Weights of a small image colorization model.
Model: norm batchnorm, activation silu.
Training: 13200 steps, batches of 256.
Data: trained on photos of plants and fungi (iNaturalist), 22605 training examples, 149.5 epochs.
Rows from block 6, named by matrix and row number. Rows with one number belong to one channel. Each number is 128 + 24 x the weight over its row's rms, rounded and kept within 0 to 255. All counts start at 0. Numbers have three digits each. After the name is the row's rms in percent of the matrix's.
# convs0: first 3x3 conv (model.decb.0.0.convs.0.weight, 128x256x3x3), inputs 0-14, a 3x3 kernel for each
# convs1: second 3x3 conv (model.decb.0.0.convs.1.weight, 128x128x3x3, transposed), outputs 0-14, a 3x3 kernel for each
convs0.75 094:123127134143132141122139135123078065107066041094059063102139118137131128128161139133127141157131134112120124154156141165165140157155150144129115159117124142119105127098140124103134126114154155163150151138140137115111095098109075084104118115109141138131150138132139134120175178189174181192170163175106126125100142133104121145146135128163125110151122113128104141135104131161115127137142153165148153167140150
convs1.75 092:127144132153147147150153167197157135166104086144085094190131106138085067145103091122135129131151142128144137122118143094108124073100144135145131147170163115150159130113116148119116174146133102110123139115127119096113106117132139149154122126133119098076137125094127125097147127113139133119155152123140139136141139134138132113078095089064072068055051047139151151139165170125136130099122146099120144117132157
convs0.76 106:158143136160141149160177126130120125148122140135133145136096120108122156106115122130122127126108132154127139120126132133128140149136116122129131147154127139124144141139119125127103116118107100120108130120115114121071103144156089124132089128131125128135116129125181157150106108147104116131113123149138098100132142096135136140133140150114117125125104132116104121115122131102113146162160144147133118170155135
convs1.76 092:096144161116166159120144123133152190153154154128171149129149148114145136141138118168174181147142125083088078156165158160188153118134132079075081088080090097083100075098134121108119141131126131135090107110093129137108125083107152122144203184172128117105151144125139156147120152125103145126100155140127136107138124096153120106129123133113100125116110115118118115107107111099101098111139159110140153138147127
convs0.77 097:140155164103114147069117104155120116184137151140120154151145143149136147142145131104083083094109075114104101146132130149122140143136122147169158098158127145142164105146115165145162145200177119118113107130114092103099130117099165146145180155144120102139126118128136121134135134133118102104154154133088114094112110103111119096134145131131123157145125153108114138118177132078141136080115075078092077080116087
convs1.77 092:099095084100100088141135111126121090113120090096105074159133130130121124129125138107092084112110115141140140127114098136105107138106118146111118119099110112109134165169153176195191187221231127149142136140138119122133125116092130126110133121113168143142158145154149149157156158176134150171140142173150139121153126105126101092170166149156166145140141121110135133110136154079092113125111074139115078136138098
convs0.78 088:132133145119135124108092110107099094133123123123102112138136128127139144123136133134147120134139125120117119172153149162159156168160138137122125127100123162136153136133119137129110115114108128106132124118122121109117127121121109102113128126125117146150126129147116129133136140122113123107113140112122128109148152142128147145143123143153149160156135135126109124120112115129106117161144141148140132157134134
convs1.78 112:122097103134121131117119138157131132129123132115112124093094106114119126116124135145152164156155166159164185104116157082113168085122168088094121097109133093100116133123137102089101096096107114128137121135138107110106120133140092099113062072094105148179099142166133163187140122145114106136106110143131133117121125112113128122114119122129138138133134134118113121124128151161177189110140151077098105071080092
convs0.79 088:115114124133124121142128139080096081080102089097097099119109101131116113116100105137153144123140144140159156163148156167149153139125127125117091135127105125118114096102087120123133095090095125127135131117132116115128128118142146116134111092129134152133135134127150137134107096106117108111110099099142110126142143141152137143129130108125127116128134127147138134123132119134148145162133138139128126150134135
convs1.79 100:124128126127132139130130134151142132137128116139134122188150144173136134173137138106101123103104124104099117097097146088096134104103126140139138150158156112122123108108115119124148128127149092088091115111101118113110127122130125127142141144153116131092133139106124126107164159147170165159159158147104107113116109111104095094122125109127134120138142128081072076092080089091087093134124134136117128147130151
convs0.80 103:163125126123120105179155157100093098123147138104111092135113124123128121191156167120123118122112108144130144139133138125123126147152152151141136118121101172171191130119125122125125175179145114106069113109099151153119139154140082095074080106075123097090107111083208182180148127140163150159119122123085116086091118098065089061131135129123112109068091077145162150148157139152144127145175143129131137184180156
convs1.80 095:114119131120123139149145148135134137165148146157126125160135099180167125171141128129132122145141110140130097114110152122119127110104112146154133120126125083098093153122160136110140164125150119137097130139113153173135133134152105108129104122158109139113107115086115123069129131123139138119120124107117133120157165154157154133113099089132125116131132124112106113140121135139106105148154153126124124129139125
convs0.81 098:127104113121114106113096098130133089149121112143159114122120129139095147136121161137125138082120098137139143128115105114126107119111116117120130144121166144138136137143126135153141133147161111131091118118103112122107120130141141127130129143164142127136118099125140122131088119130118132143097136105130100092112085082126115085131124126132142120123125124128124125150132155115110137202140238162151167194129210
convs1.81 096:102117118104117113118134116149185154130174136124144120131104103137103114121117105127127133111113132105111116153121121141111101148096081167169153169171155137147109136141130133145158114150159173158150154143129129119103083085093124110108162141144150127095142129105114113108101096084131126113122114112097106109099118105160174186127117089121113080127107095078084075132140128176172153114108149086083097108110114
convs0.82 104:101089088101131105162131137128163153115182142080125134135132145117124151103115134160145166143127132162142147102098091090076087098096084138147138108133140121135126097098093138175171126139104161172178157150136138129130057067067075095090140131115114111126105109120118112118111121122092112090120136115154155157137131176134127102129141131117152131123144127140144134118127127179155134120125122121119121140148149
convs1.82 095:115107112130153141115137110172152132157131114110104103112104096108112116099108103205191153168128100117075075163165163179176143134123128136129127123108115110110113133128098109096073110100073100134153118135161115130148143131120136135136118142152120118118119123123111124130132139155124147173107119135160185143150172124106102090125131132122134139104107102106106103131113110133108110154142148147132139122109137
convs0.83 096:098096096096093107119117102134139141124125132125104109160117119156143120170149127141139146145123141153136135168135166178123158154129155140140148132141120144133138148129158136128136142133151139135122128137119130128121088111119081105130091111133143159139122150129119143123116114132097117107094085100154146127136142114130122104129131125146117140140137125101108112086103101105111119123131118105113102116143128
convs1.83 092:148149125162160130156153128103166194112171179123180149121117132111112119133126130094115141083111131108121138159139139170129140180154153146134122132114107102090077134137139135165187154187201221199165202163138172132117143123101145136118147145148150128092116108080099084082135129121124125119145131118127143152112124133132139157139116109116110103107114110131147150157155177149136158125156153121149140106154141
convs0.84 104:142123118165096141120101122100131078131137117087121073126134136167142157106143106176136150150134122170129125115096103154138128140098102171127138185137147173110150099114085165146165090141083127135106123101109100110098137134121169168156167174193171115125152108134142121103095148088077124098099133100162168157133115136125148137149137143120161129152140162105129112147120161142144146155149186181157199179169190
convs1.84 094:168151154157140127162140122113134142111128133118140132195149123188144082192117054136127134149132136157141120082115117118100095147106096103090100142123124130101096155121101143092094132101101133168156145152154131137123137131134117112126091084099114134133133152150133172178120120108149133129135121110165141148138145137126152139138097104130126100116105092103103114114093112109107095093115102117132115112145117
convs0.85 103:125078177109092107109068120125097127114118112116088134143131162104094104146119115129130132134128134130107128110142132111143132100143120164111146131127120140124129158114177085096086110105126131129115181112158140143126176111120163147110171107125136165160108126112134153153128089164122073136085074113170142182090105122117139121114130121098206084107133101142181125114133132117159116130085126100088070125075112
convs1.85 102:166173158141165149136150147113144123117156132120152138157153151129130124120128115091130129109138129115137129154102119144104112147117114150132135154145152152136148139148125136128136104115111150133139136117126109111130120120116145143147140147166133101120150135161132100139159173146156150147139165148092119122082098091097098104112105134107115128106104122135144148132122136129124119153151139153157148142159151
convs0.86 102:108092113105115138125116135123133127119115139124137127107110117106123115115119111138153145138148166127134140138156141140138163142162158111110106109120102131120103138109158110113116144096142119129146115137119118118127137146123122139095134141127097099094128126112133116120068083106088090114092084109136138176153147191162139174087116122073101085089093111125159151127171148103131129135114137158156162136149146
convs1.86 099:140146114165175157139156126132150174151155170128142149113136122108143134086101121114125141137135141148127127145126136141134124131138134174159139170156132148143128092106138139127137118106115151138111184172138158148118133094087175148142142139140160164160108121130090109140128146152119136138112117115108111121094108112120123125100101091119110099123110096149165146134187172103176189177124116167105091162111107
convs0.87 099:117137130108127104115102103168167170181186189133144144127113144104100119136137158147157155116133129138136157153134125148127126155134141142123128148117130120081102136098086135143132131151136154155144148153139147153120138159161135143155145165165143150128163151123150156133119129095161171139178185143096101095073099079110123115118127137131133105132107105122156106102114119101133124116116093098116089097117103
convs1.87 091:167144117131119102106105118087099097137152150112127128112144149108130142104124143207153114194140099190157124191151129148135128125113145127112131125124132147138132133133123139135111170149115093113108102128118093115105129136138136143137129140131155174180138150160120127126127123148123122135123115129117110074128118113137136149129127112130132115126127123114101098137129113137146135081076081095099098113114108
convs0.88 097:110134124127122153112107122155159141157169177188206205106080091066106084160160167086082109096087115102101114099084100100088089127115110115114132108159155135161203156173162127113121112129148081095113109117139119124142095077127116121137145125156107130131122150124153160161145144151138131143142123124148133157153116128131126105140148128129139114119141119104110097101116093126122140127110112142137130124122121
convs1.88 090:119100102130111101125122112126142128123130121138141148101124143121130142164148147124137146145143148179158162127131124075083105105086092106128139159169161119100085170147127129163170096125168101096106101080080116097093108109100118110097133124114128115089153142101124142104127142163140147169138151186106124135137141128132111111111101091104080081079072079102106095106088081139111096163174177164156168163140158
convs0.89 099:129134153152145112122125135121150185126120172033082074127145140183166168097098127166163178152149138136154142133134148145154153128126122110148137069117112108126141087098093107149117081079071132167163097113126148156172105121105088125110124122122141130165140115147113111127137136111142172133212206184110106072135123130144133115123149105127132120123151102170176211098128128084145175109128089098101096097132102
convs1.89 087:148145111163151133136120110132120091134126096160148118154160150136139129129118119118135150130128125102093103153128133165118158137131140143121140121110129124115125100111110107126121097130145128108109148124129161148142092073075138116115145142142130132116107131104098108108154177235097128182090123158125115120139121119163149144116147123095113087126137109121111089146131105110107104136145152143146146129133124
convs0.90 101:117129124100104081073096075146117127094080087153127126122127135149119131138098105125113127143110126174135147123111111138159148116093113147143150118128161136131175114142136132121103160153130131124111111105098104108107114132150120102125169167155135117109098086097116116104139141140120137136138141144123136117143154110089130095133144123128136124149164138136120106128104109126120110176158167133151166163160167
convs1.90 081:163177143163163145151143137126135179105108182107107180128148111142164118129132099121141161085107138093114155143138111131113118156129114111131136158159161186170163115113110106104108095091100146140125180171147168167146115143132153159132143141128097129150095146148141160134099112120101123137092111120135138147127143135128145164159151142131130138131125131148142121156157132189184162120110125102109137092078118
convs0.91 103:119126133134140142121122116109103127098086097134124138120109102138152125109106093148164166170154148140141137112102115114114110149133134110098119126109111114104119109124118120125103104114100130113116135116126101100098106120120152170156140131123133118111158150135135123110086069107141146139154146163120110111138136134113117115147157152119130125151148133154151150140126141102101115124134113126130127157141139
convs1.91 116:135123069132122096093103111102120135114123134114106115117101090096093090102110123126118119116125129115128124153125121115096104092085092159140124143110103149135128102094088112113097112112105140130133154152158148161161104089083152159146126142134148157153133135123151152153150165166154159145123123114147111100094080092104097106113101108145136126154145124137112106143145127139140129149151152140118123130114108
convs0.92 101:113100118110105115134136138131145100135156124146167125097124111093121104090136116107160124122168146116150137125153137137151128138158135081156074098145097072128080149147137131147132175177159103147098114188128095158099204152167153091120188120152087133117085141130091149140178112151162100163216162198077128119100144127100120125122141111129102105118136124106129113094118104090115084109126106140129131155146144
convs1.92 086:142134136121121126121134125095138131118186165129196186092096142092091142110117146115142144125149147138176173146173149164161148197175142141112125143109141155137157131136164113143155112126147141143136135127126147134124153151145181184175145153151131129121135126132140122129142131142133105111119103111122128093137126102157158137120096091124115089131128101113112118158159164162165156148134156125128145106103118
convs0.93 098:126105126101097114096075097118094079138106079148114110097111122101105111103111110104077083098097102103098104106117111097121112099108110117126140106122133115146133154156144165164155131156137122124137146136149140133134131127150124145142131140157102127126088111110122117132107124118132139120138150127162173180117164142121151137111086104122070097099075083126092132127122129151123151164142145143125136138124136
convs1.93 103:111110122123119131130113123140122137123104128115101127120120108138145125115130119137133106172156120151142115100084101135113098150124105166142141159133131171140135151145124149149147145153171138152147135143140104114119097108119122132131095094089137139126138142130132145141148128146157145179147136179135136129131134127121131127134164158130150149142172162115126110134134118157161135098112111114112114112101098
convs0.94 100:183122109155128090167125140119121146126132125120130140111131143128125126124152135159117149137172129167133166109155096165105168136159129103102110093120087129071125113136094153114133140214099110124142076159111113128150140106167114158154135107164123105105126127083157109118122139154134125151117131106104150142160112124125149129132111113121114105115112112103148114119164119129135143115109122122091121124102122
convs1.94 094:113143151116113136109115121151151186126117152136118179097089091096098096106118105130151117134137121142134092111133133113128118135101122112111106138142118125124115151127099141122103130133119128116132138120145113090125127118118133135121138131116137166135153168152112154129133150133111135148098124141092128156105128150120143149119137129122138128126130116089090101116119122144150161139163159115140156122124143
convs0.95 103:132080125074136096129102125113125131108138103118138121140108154118142126152102140141118135142147120165119153131144142153111125120151114097158122133099157129153152135108125135139160164116114115097117130115092119117115134118163074090085132114160143120159143161137141150140103140099116127113105113093096100099125128120098128115155129180086154108204093210171153164127146143121185126146158130107110121133127105
convs1.95 091:119118118145157153144145147141125160145124149125125113148105121134121119146136124136137127146154150146175176108110110130118108151129108092097106100107105126117137114129143111146146140124157127147153119161132102105101121118145121109129124122117125138141128129142118135141138145158151134155135158143148141134131115139119112135137129132149124148145133161109113126127139143152167185126146136139155126106139115
convs0.96 098:123126120118112099101062079124133163140143171137152157137113117145129126161146143112121114121110102133144128081094077123108103063053070123111116103102104116127130105125156122130140114108124108116103143152148118118093088145169118128149152219228125118093104115117097091075122138157111108138080093115134122127127115116104099106120143129114097099141168143088126113120139116078104105124092145103109132119115130
convs1.96 096:122137135123138125115133130150133143125103114136102109106126132085088066100102102130152151128133120111105104197194167189207182145147140089073119099075111115099141137104112127102103132122133131134123126130113129138125117122121140135133140162158120156165128160171155188193129139126147145126130133115138139143117126131111118129135146137137147150118127141086095086121129112112110088127114136148130154161140154
convs0.97 100:142141115126131136122123133113124108122152144104122127105114128110147151134141149110098106114112103123117106138151150090108139112133147107135115109140131105128140124113130157166144147135133066097113095126126075128122082087081114132114108110120121115146117095129119113147120132126137130129118130114150134113126125106141135102097127116103150107116133102085135118076132099099148137136158137154175146163183149
convs1.97 090:081120118092127132091109115113135146132149164154164166112131103117153121124157131095106107126134131113124124170125117208127090246137107118125145134125134130116122163137123148116115162122135125108130159136138163127135090101103143134131189171156133117116148123114196160140106106108123124123119122115136139125104126122134145150152151154147155148129140145122118134120117124129139155151131126146126124133103103
convs0.98 108:143159131131155120145167131119104089110113073118110086157143128137130105136105091127127130128117123146142136139124112116121104138126119137110136147133127143129134124124143140127131151143138118126113127113113099115123129105106115118116125124121118130127122141129115138125140128107128112103125110091139146126156183144140164116112112156109129151128129160154156145133127141119101117107100095138114118141141117
convs1.98 096:082084100068117122124197173156137140148126134128116109149148149137119121149119108172167158184172174170177194120120153145151138171155136184136128142110108106105109137163160137176170138189177080101162086100145088084110097100104105112122113117117132117129139132129127132120146155179148136163171153183117157165115144147104122112096107102116129125132132127125108110140141142161176170164134141156138145115101099