A small image colorization model, trained from scratch.
Training: muon at rate 0.011, 13200 steps, batches of 256.
Rows from block 2, named by matrix and row number. Rows with one number belong to one channel. Each number is 128 + 24 x the weight over its row's rms, rounded and kept within 0 to 255. All counts start at 0. Numbers have three digits each. After the name is the row's rms in percent of the matrix's.
# convs0: first 3x3 conv (model.enc.1.0.convs.0.weight, 128x128x3x3), inputs 80-87, a 3x3 kernel for each
# convs1: second 3x3 conv (model.enc.1.0.convs.1.weight, 128x128x3x3, transposed), outputs 80-87, a 3x3 kernel for each
convs0.32 109:128115125166097121092100113118140122121136118135115106165135119119143145121112116104143140136158118137101118152134127159128131135122135173076128055189105114143122168140149146121123130134111131124138150125129126108126
convs0.33 099:171123168143129114152123126130129119122137108140104090076100108135177109126132113142114155114131139098128136101125115112123095159128135144104114164134132094114105134134088149161126167113134189147156152134108122099093
convs0.34 097:123096100092125115180104133139088096095131168093106112166119133107164135132127127119165130090089154152057149116112110151126118132141131132105135160134100157140140151135117145133130141171150102102069114135088158135131
convs0.35 097:121130113121155143095159163125124137098138116120112117104097096111107111122110129120129116139151135104164156101080075118106099157105093120091084122091106141110153162143158141101135154110115155157173161163159176178160
convs0.36 100:130146177158159163156163138101085117089104097125113129104099133141130164129125130150198188080130106157168161164122108114103128131109149130158169121124112121092080186155123117104098096063071164150162162174167157158126
convs0.37 101:107118149137150124168139132107140153122136157127101132124114138152137120119144116109132182093075129085134158116163109133222122141129108148116151145113147153167179142110118139143135116152118104104119112121113129160138
convs0.38 105:155146103122117154106110127112120124144136105128160144102118135136140103137158136102107139138120087062094131134097081124140125132110107092119137111079090111171157155152151155142145159132132134109112110129123136114103
convs0.39 094:141144130107143135114129153095087105117142129130166142094126114106118119096161163159126087131092075094093101131122134157155163166166165106112081113105097099135110082095088095115118105131164154164127131153141135137166
convs0.40 100:109131149172157154146159148143132117129101153110119123097110113141149142128124123110137126091082082103110121123139115099116116115063100146124122114121117142140142096120203115156166147160095106116149155152155155133132
convs0.41 098:104117137156134145151094105125113140114142139097155156098119111167123135121098110099145089149158082188099060149131119142109085106104139116079090163079128130090166103099080098100095091092103128142150143131128139115089
convs0.42 099:156169218126162167103132139120150140115133147113125101132099100116128123147119123106138122102115103119116090166160114154151126151153130143090132135096136130106116092090065117090068114104070145166169121162164128152160
convs0.43 102:124124153162173158136153187119138102139150160108120097092123096140136169077105123142134091177147149115153132144142160148130157146139094146136122113106129113110133113138154117105120122130129108110094128111114156163160
convs0.44 102:122151149122086142093114145106101121105106120102108148163141116169158093145088136120147069142083092121113124163119101130087122088107096140159125132171096149092133114120103094110090055067095115137136094125140107131144
convs0.45 099:133145155102130153147092157156165131161150108106134110157128106140114127132125115167110050149143072093119139111094170111111138125115138193209093169143123103091099109130123095088096097101114150124125119144138160165148
convs0.46 094:121117128119122109115154144111117129132130153150134146112119080124089116111106086100097126103139150136144172125122113157151114127146099092108092087124138062172142168142134129109113098113119107115118122127128116134101
convs0.47 100:150147121144134094127106112078099112064111115105135080106114152156137105108128103165143142121173171091101097148122136150140143138134160131158156122129106142124106104084068112107097096097125133122138116117101099096100
convs0.48 099:104130180144111169100118128127130172117118145115145181120143122081093123149064105146144135100091087153186076128142137125137180104094195129120155103091090115126107117151119110146175131095148091112169135117121127137117
convs0.49 102:113104131094074085096105096153113121165164155148164157124103140131132134135156155124111089189130122195158130128158121132131124144136111138128117132119113128137138076075114077087112112099100110121135101096106099090094
convs0.50 098:140140121099090148084085138154145115163156126186167096111141120139152134163133139146160134121126119113123118084101092118116095118092096140126143128113106156163127127106120141144150140163147106110117103084106067079097
convs0.51 096:127090116141113115127108131104110129150120107147085084134145134119146104157143158102154124191191112211151117134098119095095151101088147151149080180208110104154105097124120125153135123136120143136120153132115130085106
convs0.52 107:153148123117135172133117120132090120135147132088086089148113058102176202119067110133115137155159147107101128130151133120129105130117134133121130151159163083093134131124155126141132124091110140134111144129128083116150
convs0.53 097:142149133129154118126098098125144130123115111101130141136127144121088077079086126135108099086087104150196185177141129143139145147103126060132133160172130141114100140151118119116136101120128153162137131163130102097119
convs0.54 094:196159152169176154153167180121122090125113112136116081147122120151135124130142116146092114141114096102111107103155137116163141141163154115100123111115110135141120110082098112092109105111100184150144128114119152137140
convs0.55 097:069080110070081114118072107129140150115115149093131124107138163083112149082113097104098106099093127095131129111114146142123119135086129178137137155120140100130092132138117166115096138111083107107115087104100114104100
convs0.56 100:147117125195143143089186126098170134114169132120136116127153139147092099118087081136090099178095173121166157092135133124116116147115121132145158133100149142117065098125144101093139134110088132109116179127124084155099
convs0.57 104:108086109092136142123115134164086115143126106127161122115129108146132157131137123171097116154103114157111128106122159107114175111135182111120116088156100120130150162123139142132135141114139106112094106129130083112148
convs0.58 099:127126104153107116146110127114143157108159119116137114140160117140127113118121121151082099153114115150126101132144144127178163120116133149139098155132128143124103110148151107153156114150146108086071171116112171122099
convs0.59 099:086133076142134129196127084131096150139106081140118135124103143118130114097105103101120107103108105136109148133163132136170137164144112098115147119121121101100133134134132119120125114123129105157116087110111134087104
convs0.60 097:124128133106121134073121135113121131169142075142135101153140140200125110182118124141138139138141121113082117133112104136114137169156124131113118137109092102106126124107116112086100124094101088100136095144130093120161
convs0.61 110:114131147109122111113118142083113157101131100078088100143131149138082106100119125106123110123135099125095140144123140146140120160139127123099107136121136111123146145124092125117115163135123107162162114092100133136131
convs0.62 096:089139129138160095138164109140131152111112183157123154153109129135134115101110122101110116125112066119223096129122087150100113179108110161163109121193141104148111126124148133124118132123108126164105122169122109179122
convs0.63 100:133132122103112095134144115144149136147138131156163167128112132112106117093111124144127130115115113120114126107115103098101110095100109101111095114123121130129176156176184147189184162173144096095102105101108130143122
convs0.64 095:114112153121121145109132128093121114094122142141151115106143148118127150149142144069110123096117132092142141138117131148156148141152138156142115139128105139137165152129156109121131122136132101120136098109118081117109
convs0.65 097:163152164153162143134140154068086088080098108106092084131104132133121113151122130053110110091141117141164119132161119147148108133163135152100173125150166117126135137138149156157126150162121171153114151153122123143121
convs0.66 103:121139133110129110125126115115136151112107160133139104147139131131097139124157145168169133153113098088064149139131120102127117119114118120109144099090133073181141101112120133131126110115106107131119109110078122117131
convs0.67 098:113138102194175109142166127099150151123128150117117117093144157129154142107138082148054097098068097132149159114152120153157125119118118137156106120114143153102086136131122126116115147138157103120077167148110168167105
convs0.68 104:116107115101116121131156119193132089178130097111113078105095135077108135087135146091113121098143123072147147101152153110156170121123145127116119128116137078091118150132110164134114152129116108114104073124127113145129
convs0.69 094:124144122121140091111129100110146118096136160143124179098165152105150127153119086102055096153136133165183128168130107154134107143124127103125098109134120105131120160148120140137130134150123124137101119151126110141148
convs0.70 100:131117175107109101086098131130118152123136123177166082084073103114132104166110129069093130102097119148105085129120116118108120130131105098082104116114119118093130104109109083116122117142133107129136132119098131134132
convs0.71 100:117095116092095086099120090088156112117144168126153173110128123139098187120114186176195197153171170147151096148137095121156079123142080133090191111097203094149183119105137150121160174156157121133133133133104134150091
convs0.72 103:116083071072120137130197125143144138150163145126144169113128130125135129078115127108093093191105066171146085091151109089123188114144205116124108147123144130101117128162160123137129104137105132088095116109151135171118
convs0.73 105:131120138123143152121138162134117091139110083123150102162123104163145140173138147153137092149135092158107093147141097171176133183157129124111136122126111130115077126096095135136116123136102092095123105107122113102119
convs1.32 110:143122122113128149124124115141135123155145129129137148159124093127087144115125137102077116129090149149167173129113103107119070131098089154136173159103094113117088160133117115120111129125098105113120125106079127128132
convs1.33 089:122123104162137125117152130139131136105129150132104137130118125205158123141108098110103116138166140139154130132128124096138106086133141114132140134138078136150114148150080118134121150145153135131125149159108111078119
convs1.34 090:148125104102139125129146110149111136143190149134146148165129109128077108162122107093110120123140103160182169123100113087120162136170158097110137140135136119148139136114109103120124129133128178091120142125140112118168
convs1.35 101:125147144109133143107078127122111109139137118108122128136109135122117135120105155121090124111087131138140163102106116128114100136120104105124124123143127153168145084104112093100113097103126123115102111137108106138141
convs1.36 090:100122094104118116087095113147130144136146123168163136172108099102105178098124148110095130156124139096073118135109114142135139122114132124145163098157169093131148130132144140111096115091083117176161077125152086117162
convs1.37 104:056111147099109118094113108160128129105118094135124105177134148119101132194109126082121146113126119112109068141122104151119111130111127150142112129147130145146128133136138148127117148146108164146148179171132178134120
convs1.38 104:114144100118106136155099084149151132141147156132128133118123107132119154125174163139159145161122143141166149119125134113124157079059112168185136167165143197165132082111133132149120128151135130113090137116092143122111
convs1.39 101:135132141121108132121117132127117120130146129136144118138130150155151164139138147154137118171151129177139111137143158144156162142161146122143160136145152162141157154167136118144175134169176132115131129109149109152163
convs1.40 094:146135116207161121117146116137129088161153121166144112132150134112099121114151147112128164120131161136144178118135115106122122136127130155136105142143129109122123146181190157164170180152148123079093121110101150135098
convs1.41 097:079126127109131126096125129100122124108092126116113132139131135130126160121140120166138124172142126121143139118155148117155124134136132147161105167101076161066161156124138149160150174146161139088138157104137133116165
convs1.42 105:097100165092120170085097168088108093115146109122141111159124110123122152123160188141145165126117136104091090097086089114096084126096072102112140106127146125168168155164136131122114072057069135127105132114114105112111
convs1.43 103:123160101082121207114093122129105140145127110128136127121136128104128128182145082106101121156149142130136109117095086152137131146129142103110140098118142084102103120125125105104113083091095115112071125145109131113107
convs1.44 117:086098084098103116112122134120132088159139103145105132105109156154162143112102117101104117102074122100128113140149135143156129134113124163160151147173134158150119135130151143141144162141136161129129159125101157124103
convs1.45 095:113121128103106147121113127161108105164137096142118097121129141134138167152156089132122155122143143121113119108120134114149129132139137109130124101151133125139142131117119122098132122133137093167108086123125095100087
convs1.46 110:112136153117105127095097108118121132129120116143132155125135101121113120139167163184165101120130103080084074123161159122165182101123162165137073173073100103078164142141134132116109136128143104092132112103121167131111
convs1.47 103:144161152129119129145127115138113125136123143133107109135133126145143111128079120109095110121092101098095090122104089145109076165133096124140153116108120123115112136152150178197176143152137134117144127125135093130131
convs1.48 091:107148139108146145131117130111125128140131132154132148132143145142142136093144156125132149125136158135129165088101107105108106125100118148150134153173140143135166128122156149170153145149164126136108136093109186120150
convs1.49 098:172113137174127137128116111089121102097122146108107127101104100144108073144125100146119146107108143105121156147124127101098110099121117132116126106106111109122130128140159126107117126096103108120139123163171094107172
convs1.50 122:145112048128148089153144104150100106092100137078078111155094114151106103121144109144141157136140135175183141132145152110103124104092124118135098117118159114133148106086091139114080101117114125162131172159134158190161
convs1.51 090:134117165142126152145153155178152123171151112157119114100147167137148104131107113170157163132106136155117128108144143105124148102113128114123118082121089132106123148106133133141147161142134125161136099117137122149146
convs1.52 096:127122103118127196102103118129073067171133154174096149095092138180171129135099115118124124133130116150151140138123132142121126110125117109112115152108124161130124166177159150140126179164136128150154123129136113151124
convs1.53 103:103144141134155131124152142082085128101116126144127082176174123122100092103139108069114138116153152126122125122114115143133098134118115096123147135177161161138107154130127182159125147125104164175140116145162149122137
convs1.54 092:074083102120090093130123065109144153107115164128099119135127133112119133142141135127151126100132121109126122075086087112115109130140136110135148123151162140177150143127127138130138121114111113123122146120114121120105
convs1.55 097:129097101146131106147147137149109148111082112103094098141153118132148119108125063091133135102154162111117124092177172102114132138115130152164163130171155175182117128139151128161157120139108103089095130103119142138140
convs1.56 092:146186136111139138141095150152145118151167139160168173153148127167150126090120131146144128149144134141121100105114155095114123070068123145118124136112126121102119121111116120129117130111105126147147142114182157138120
convs1.57 101:131135163128135132148142135097144109092145094150163115122115093079122095130140199088129179085075166130129153067099108093097117106152114176129126122122145098094075121093142117114114128097109130137103145144106136130139
convs1.58 095:126159161107144159134138148104106127163125107176144126187135121112110082113114138079099111094106102130092107098097124131098110129107108106130119106136129102135128099080134108099122123116143160137165146093156142129147
convs1.59 094:114091192139112122137118121088116162117118187102127159146142165150156160166117108101150178134153169141155112157156146141165153126141142133138148143176131121175104146134146121113120103107108166121113131136114110133116
convs1.60 088:136117117141161104130130134126160160118140182132128174123087114100110159121157131103083099096115123138133123154104115162140097187144096128090144110135116140153098149155186135149119131132132150119106156144098143131107
convs1.61 108:155158119178119101151154140118141102129160139102108064124106131127126142106105137107105111160160126155174160130130094158121108120096096106111135109095087110125133110143128153133142112121117161108097158135116125105109
convs1.62 094:182150160168177180131148194150181140162143134152143097091121119118084122091103112173138153150094149144083149116110072133115088153168125106099099133112103113131121130125133124100150096119147166188139141192170167210202
convs1.63 104:096091126088086099136094058129101118122109123111095116121128125115104080117114125159146155159146158178177197141137139134117124128123124135128079151137095139111076105114125151141104162144105112110127102110128118121137
convs1.64 096:128128126139121102151125103084113150097131149119107135145116100167130101132132113130134123114112128114109139128101094189160119182185125144131127135136116122145090154141144106119110108079077089086121112106141146136115
convs1.65 101:192159151151171177118130134116106145144123109120103081161175175154133138109130128143120165106111170124110117114074063148112081171137115122114126133149118133149134137134143114133126106098095162147129144166147155176130
convs1.66 108:096096117122113138134135144118113126107154114139115137127096092093122132140111126128149130113101097126117112161141154129145143117124146128143162192191123163156095131148135136108125135103115120135154142147119153115127
convs1.67 093:118124130095121120137087118111132123151136164124127143144145132113118122155135066162127156106114130121114144140138112145150117099084116071102097117093105082087114091116110164153142135103109084123127093118152158147178
convs1.68 117:135113119111124100134136088135142113146128118144088092144169137151135129164164152071087141094118146128152130117097144083101137082104132145169169158174124133142119104107119127126147150142112116123084126126107148156142
convs1.69 093:157168142151133125141141124136133120159141130175145121130106102096073092118139142149111087139129090135130106138113124129142132146128151138093147142105143133127141115089121132085112133109128134167147087154139117172198
convs1.70 089:100143191103097133091089107123175160084135170098146162115109105130125107139136132144119114154155133183158146108150177097134169115111161125139119118116126111091129132127099146138113111105124116104091121119136128122121
convs1.71 100:139127120155115132170146150123109132141137168139149163132194159164135156155124130087137127110091101087098120128111133107099104112102077116128138123109085132096090092110101128118143151144136140124113134121116124127109
convs1.72 097:118204195125123169110096153082146107144150100147151118119125122092118106095147170120113149117085144109076134160092099141141111150174148132140137133137107172124134118118121114110132102103166133141163134121167129104129
convs1.73 109:134125115113135135130139146166142130173156116139123118116131153135119114123101105136104113162111123142120117133135136179163139176144129122157140109152132126140101149121141163129128141131117127173143107155128114130126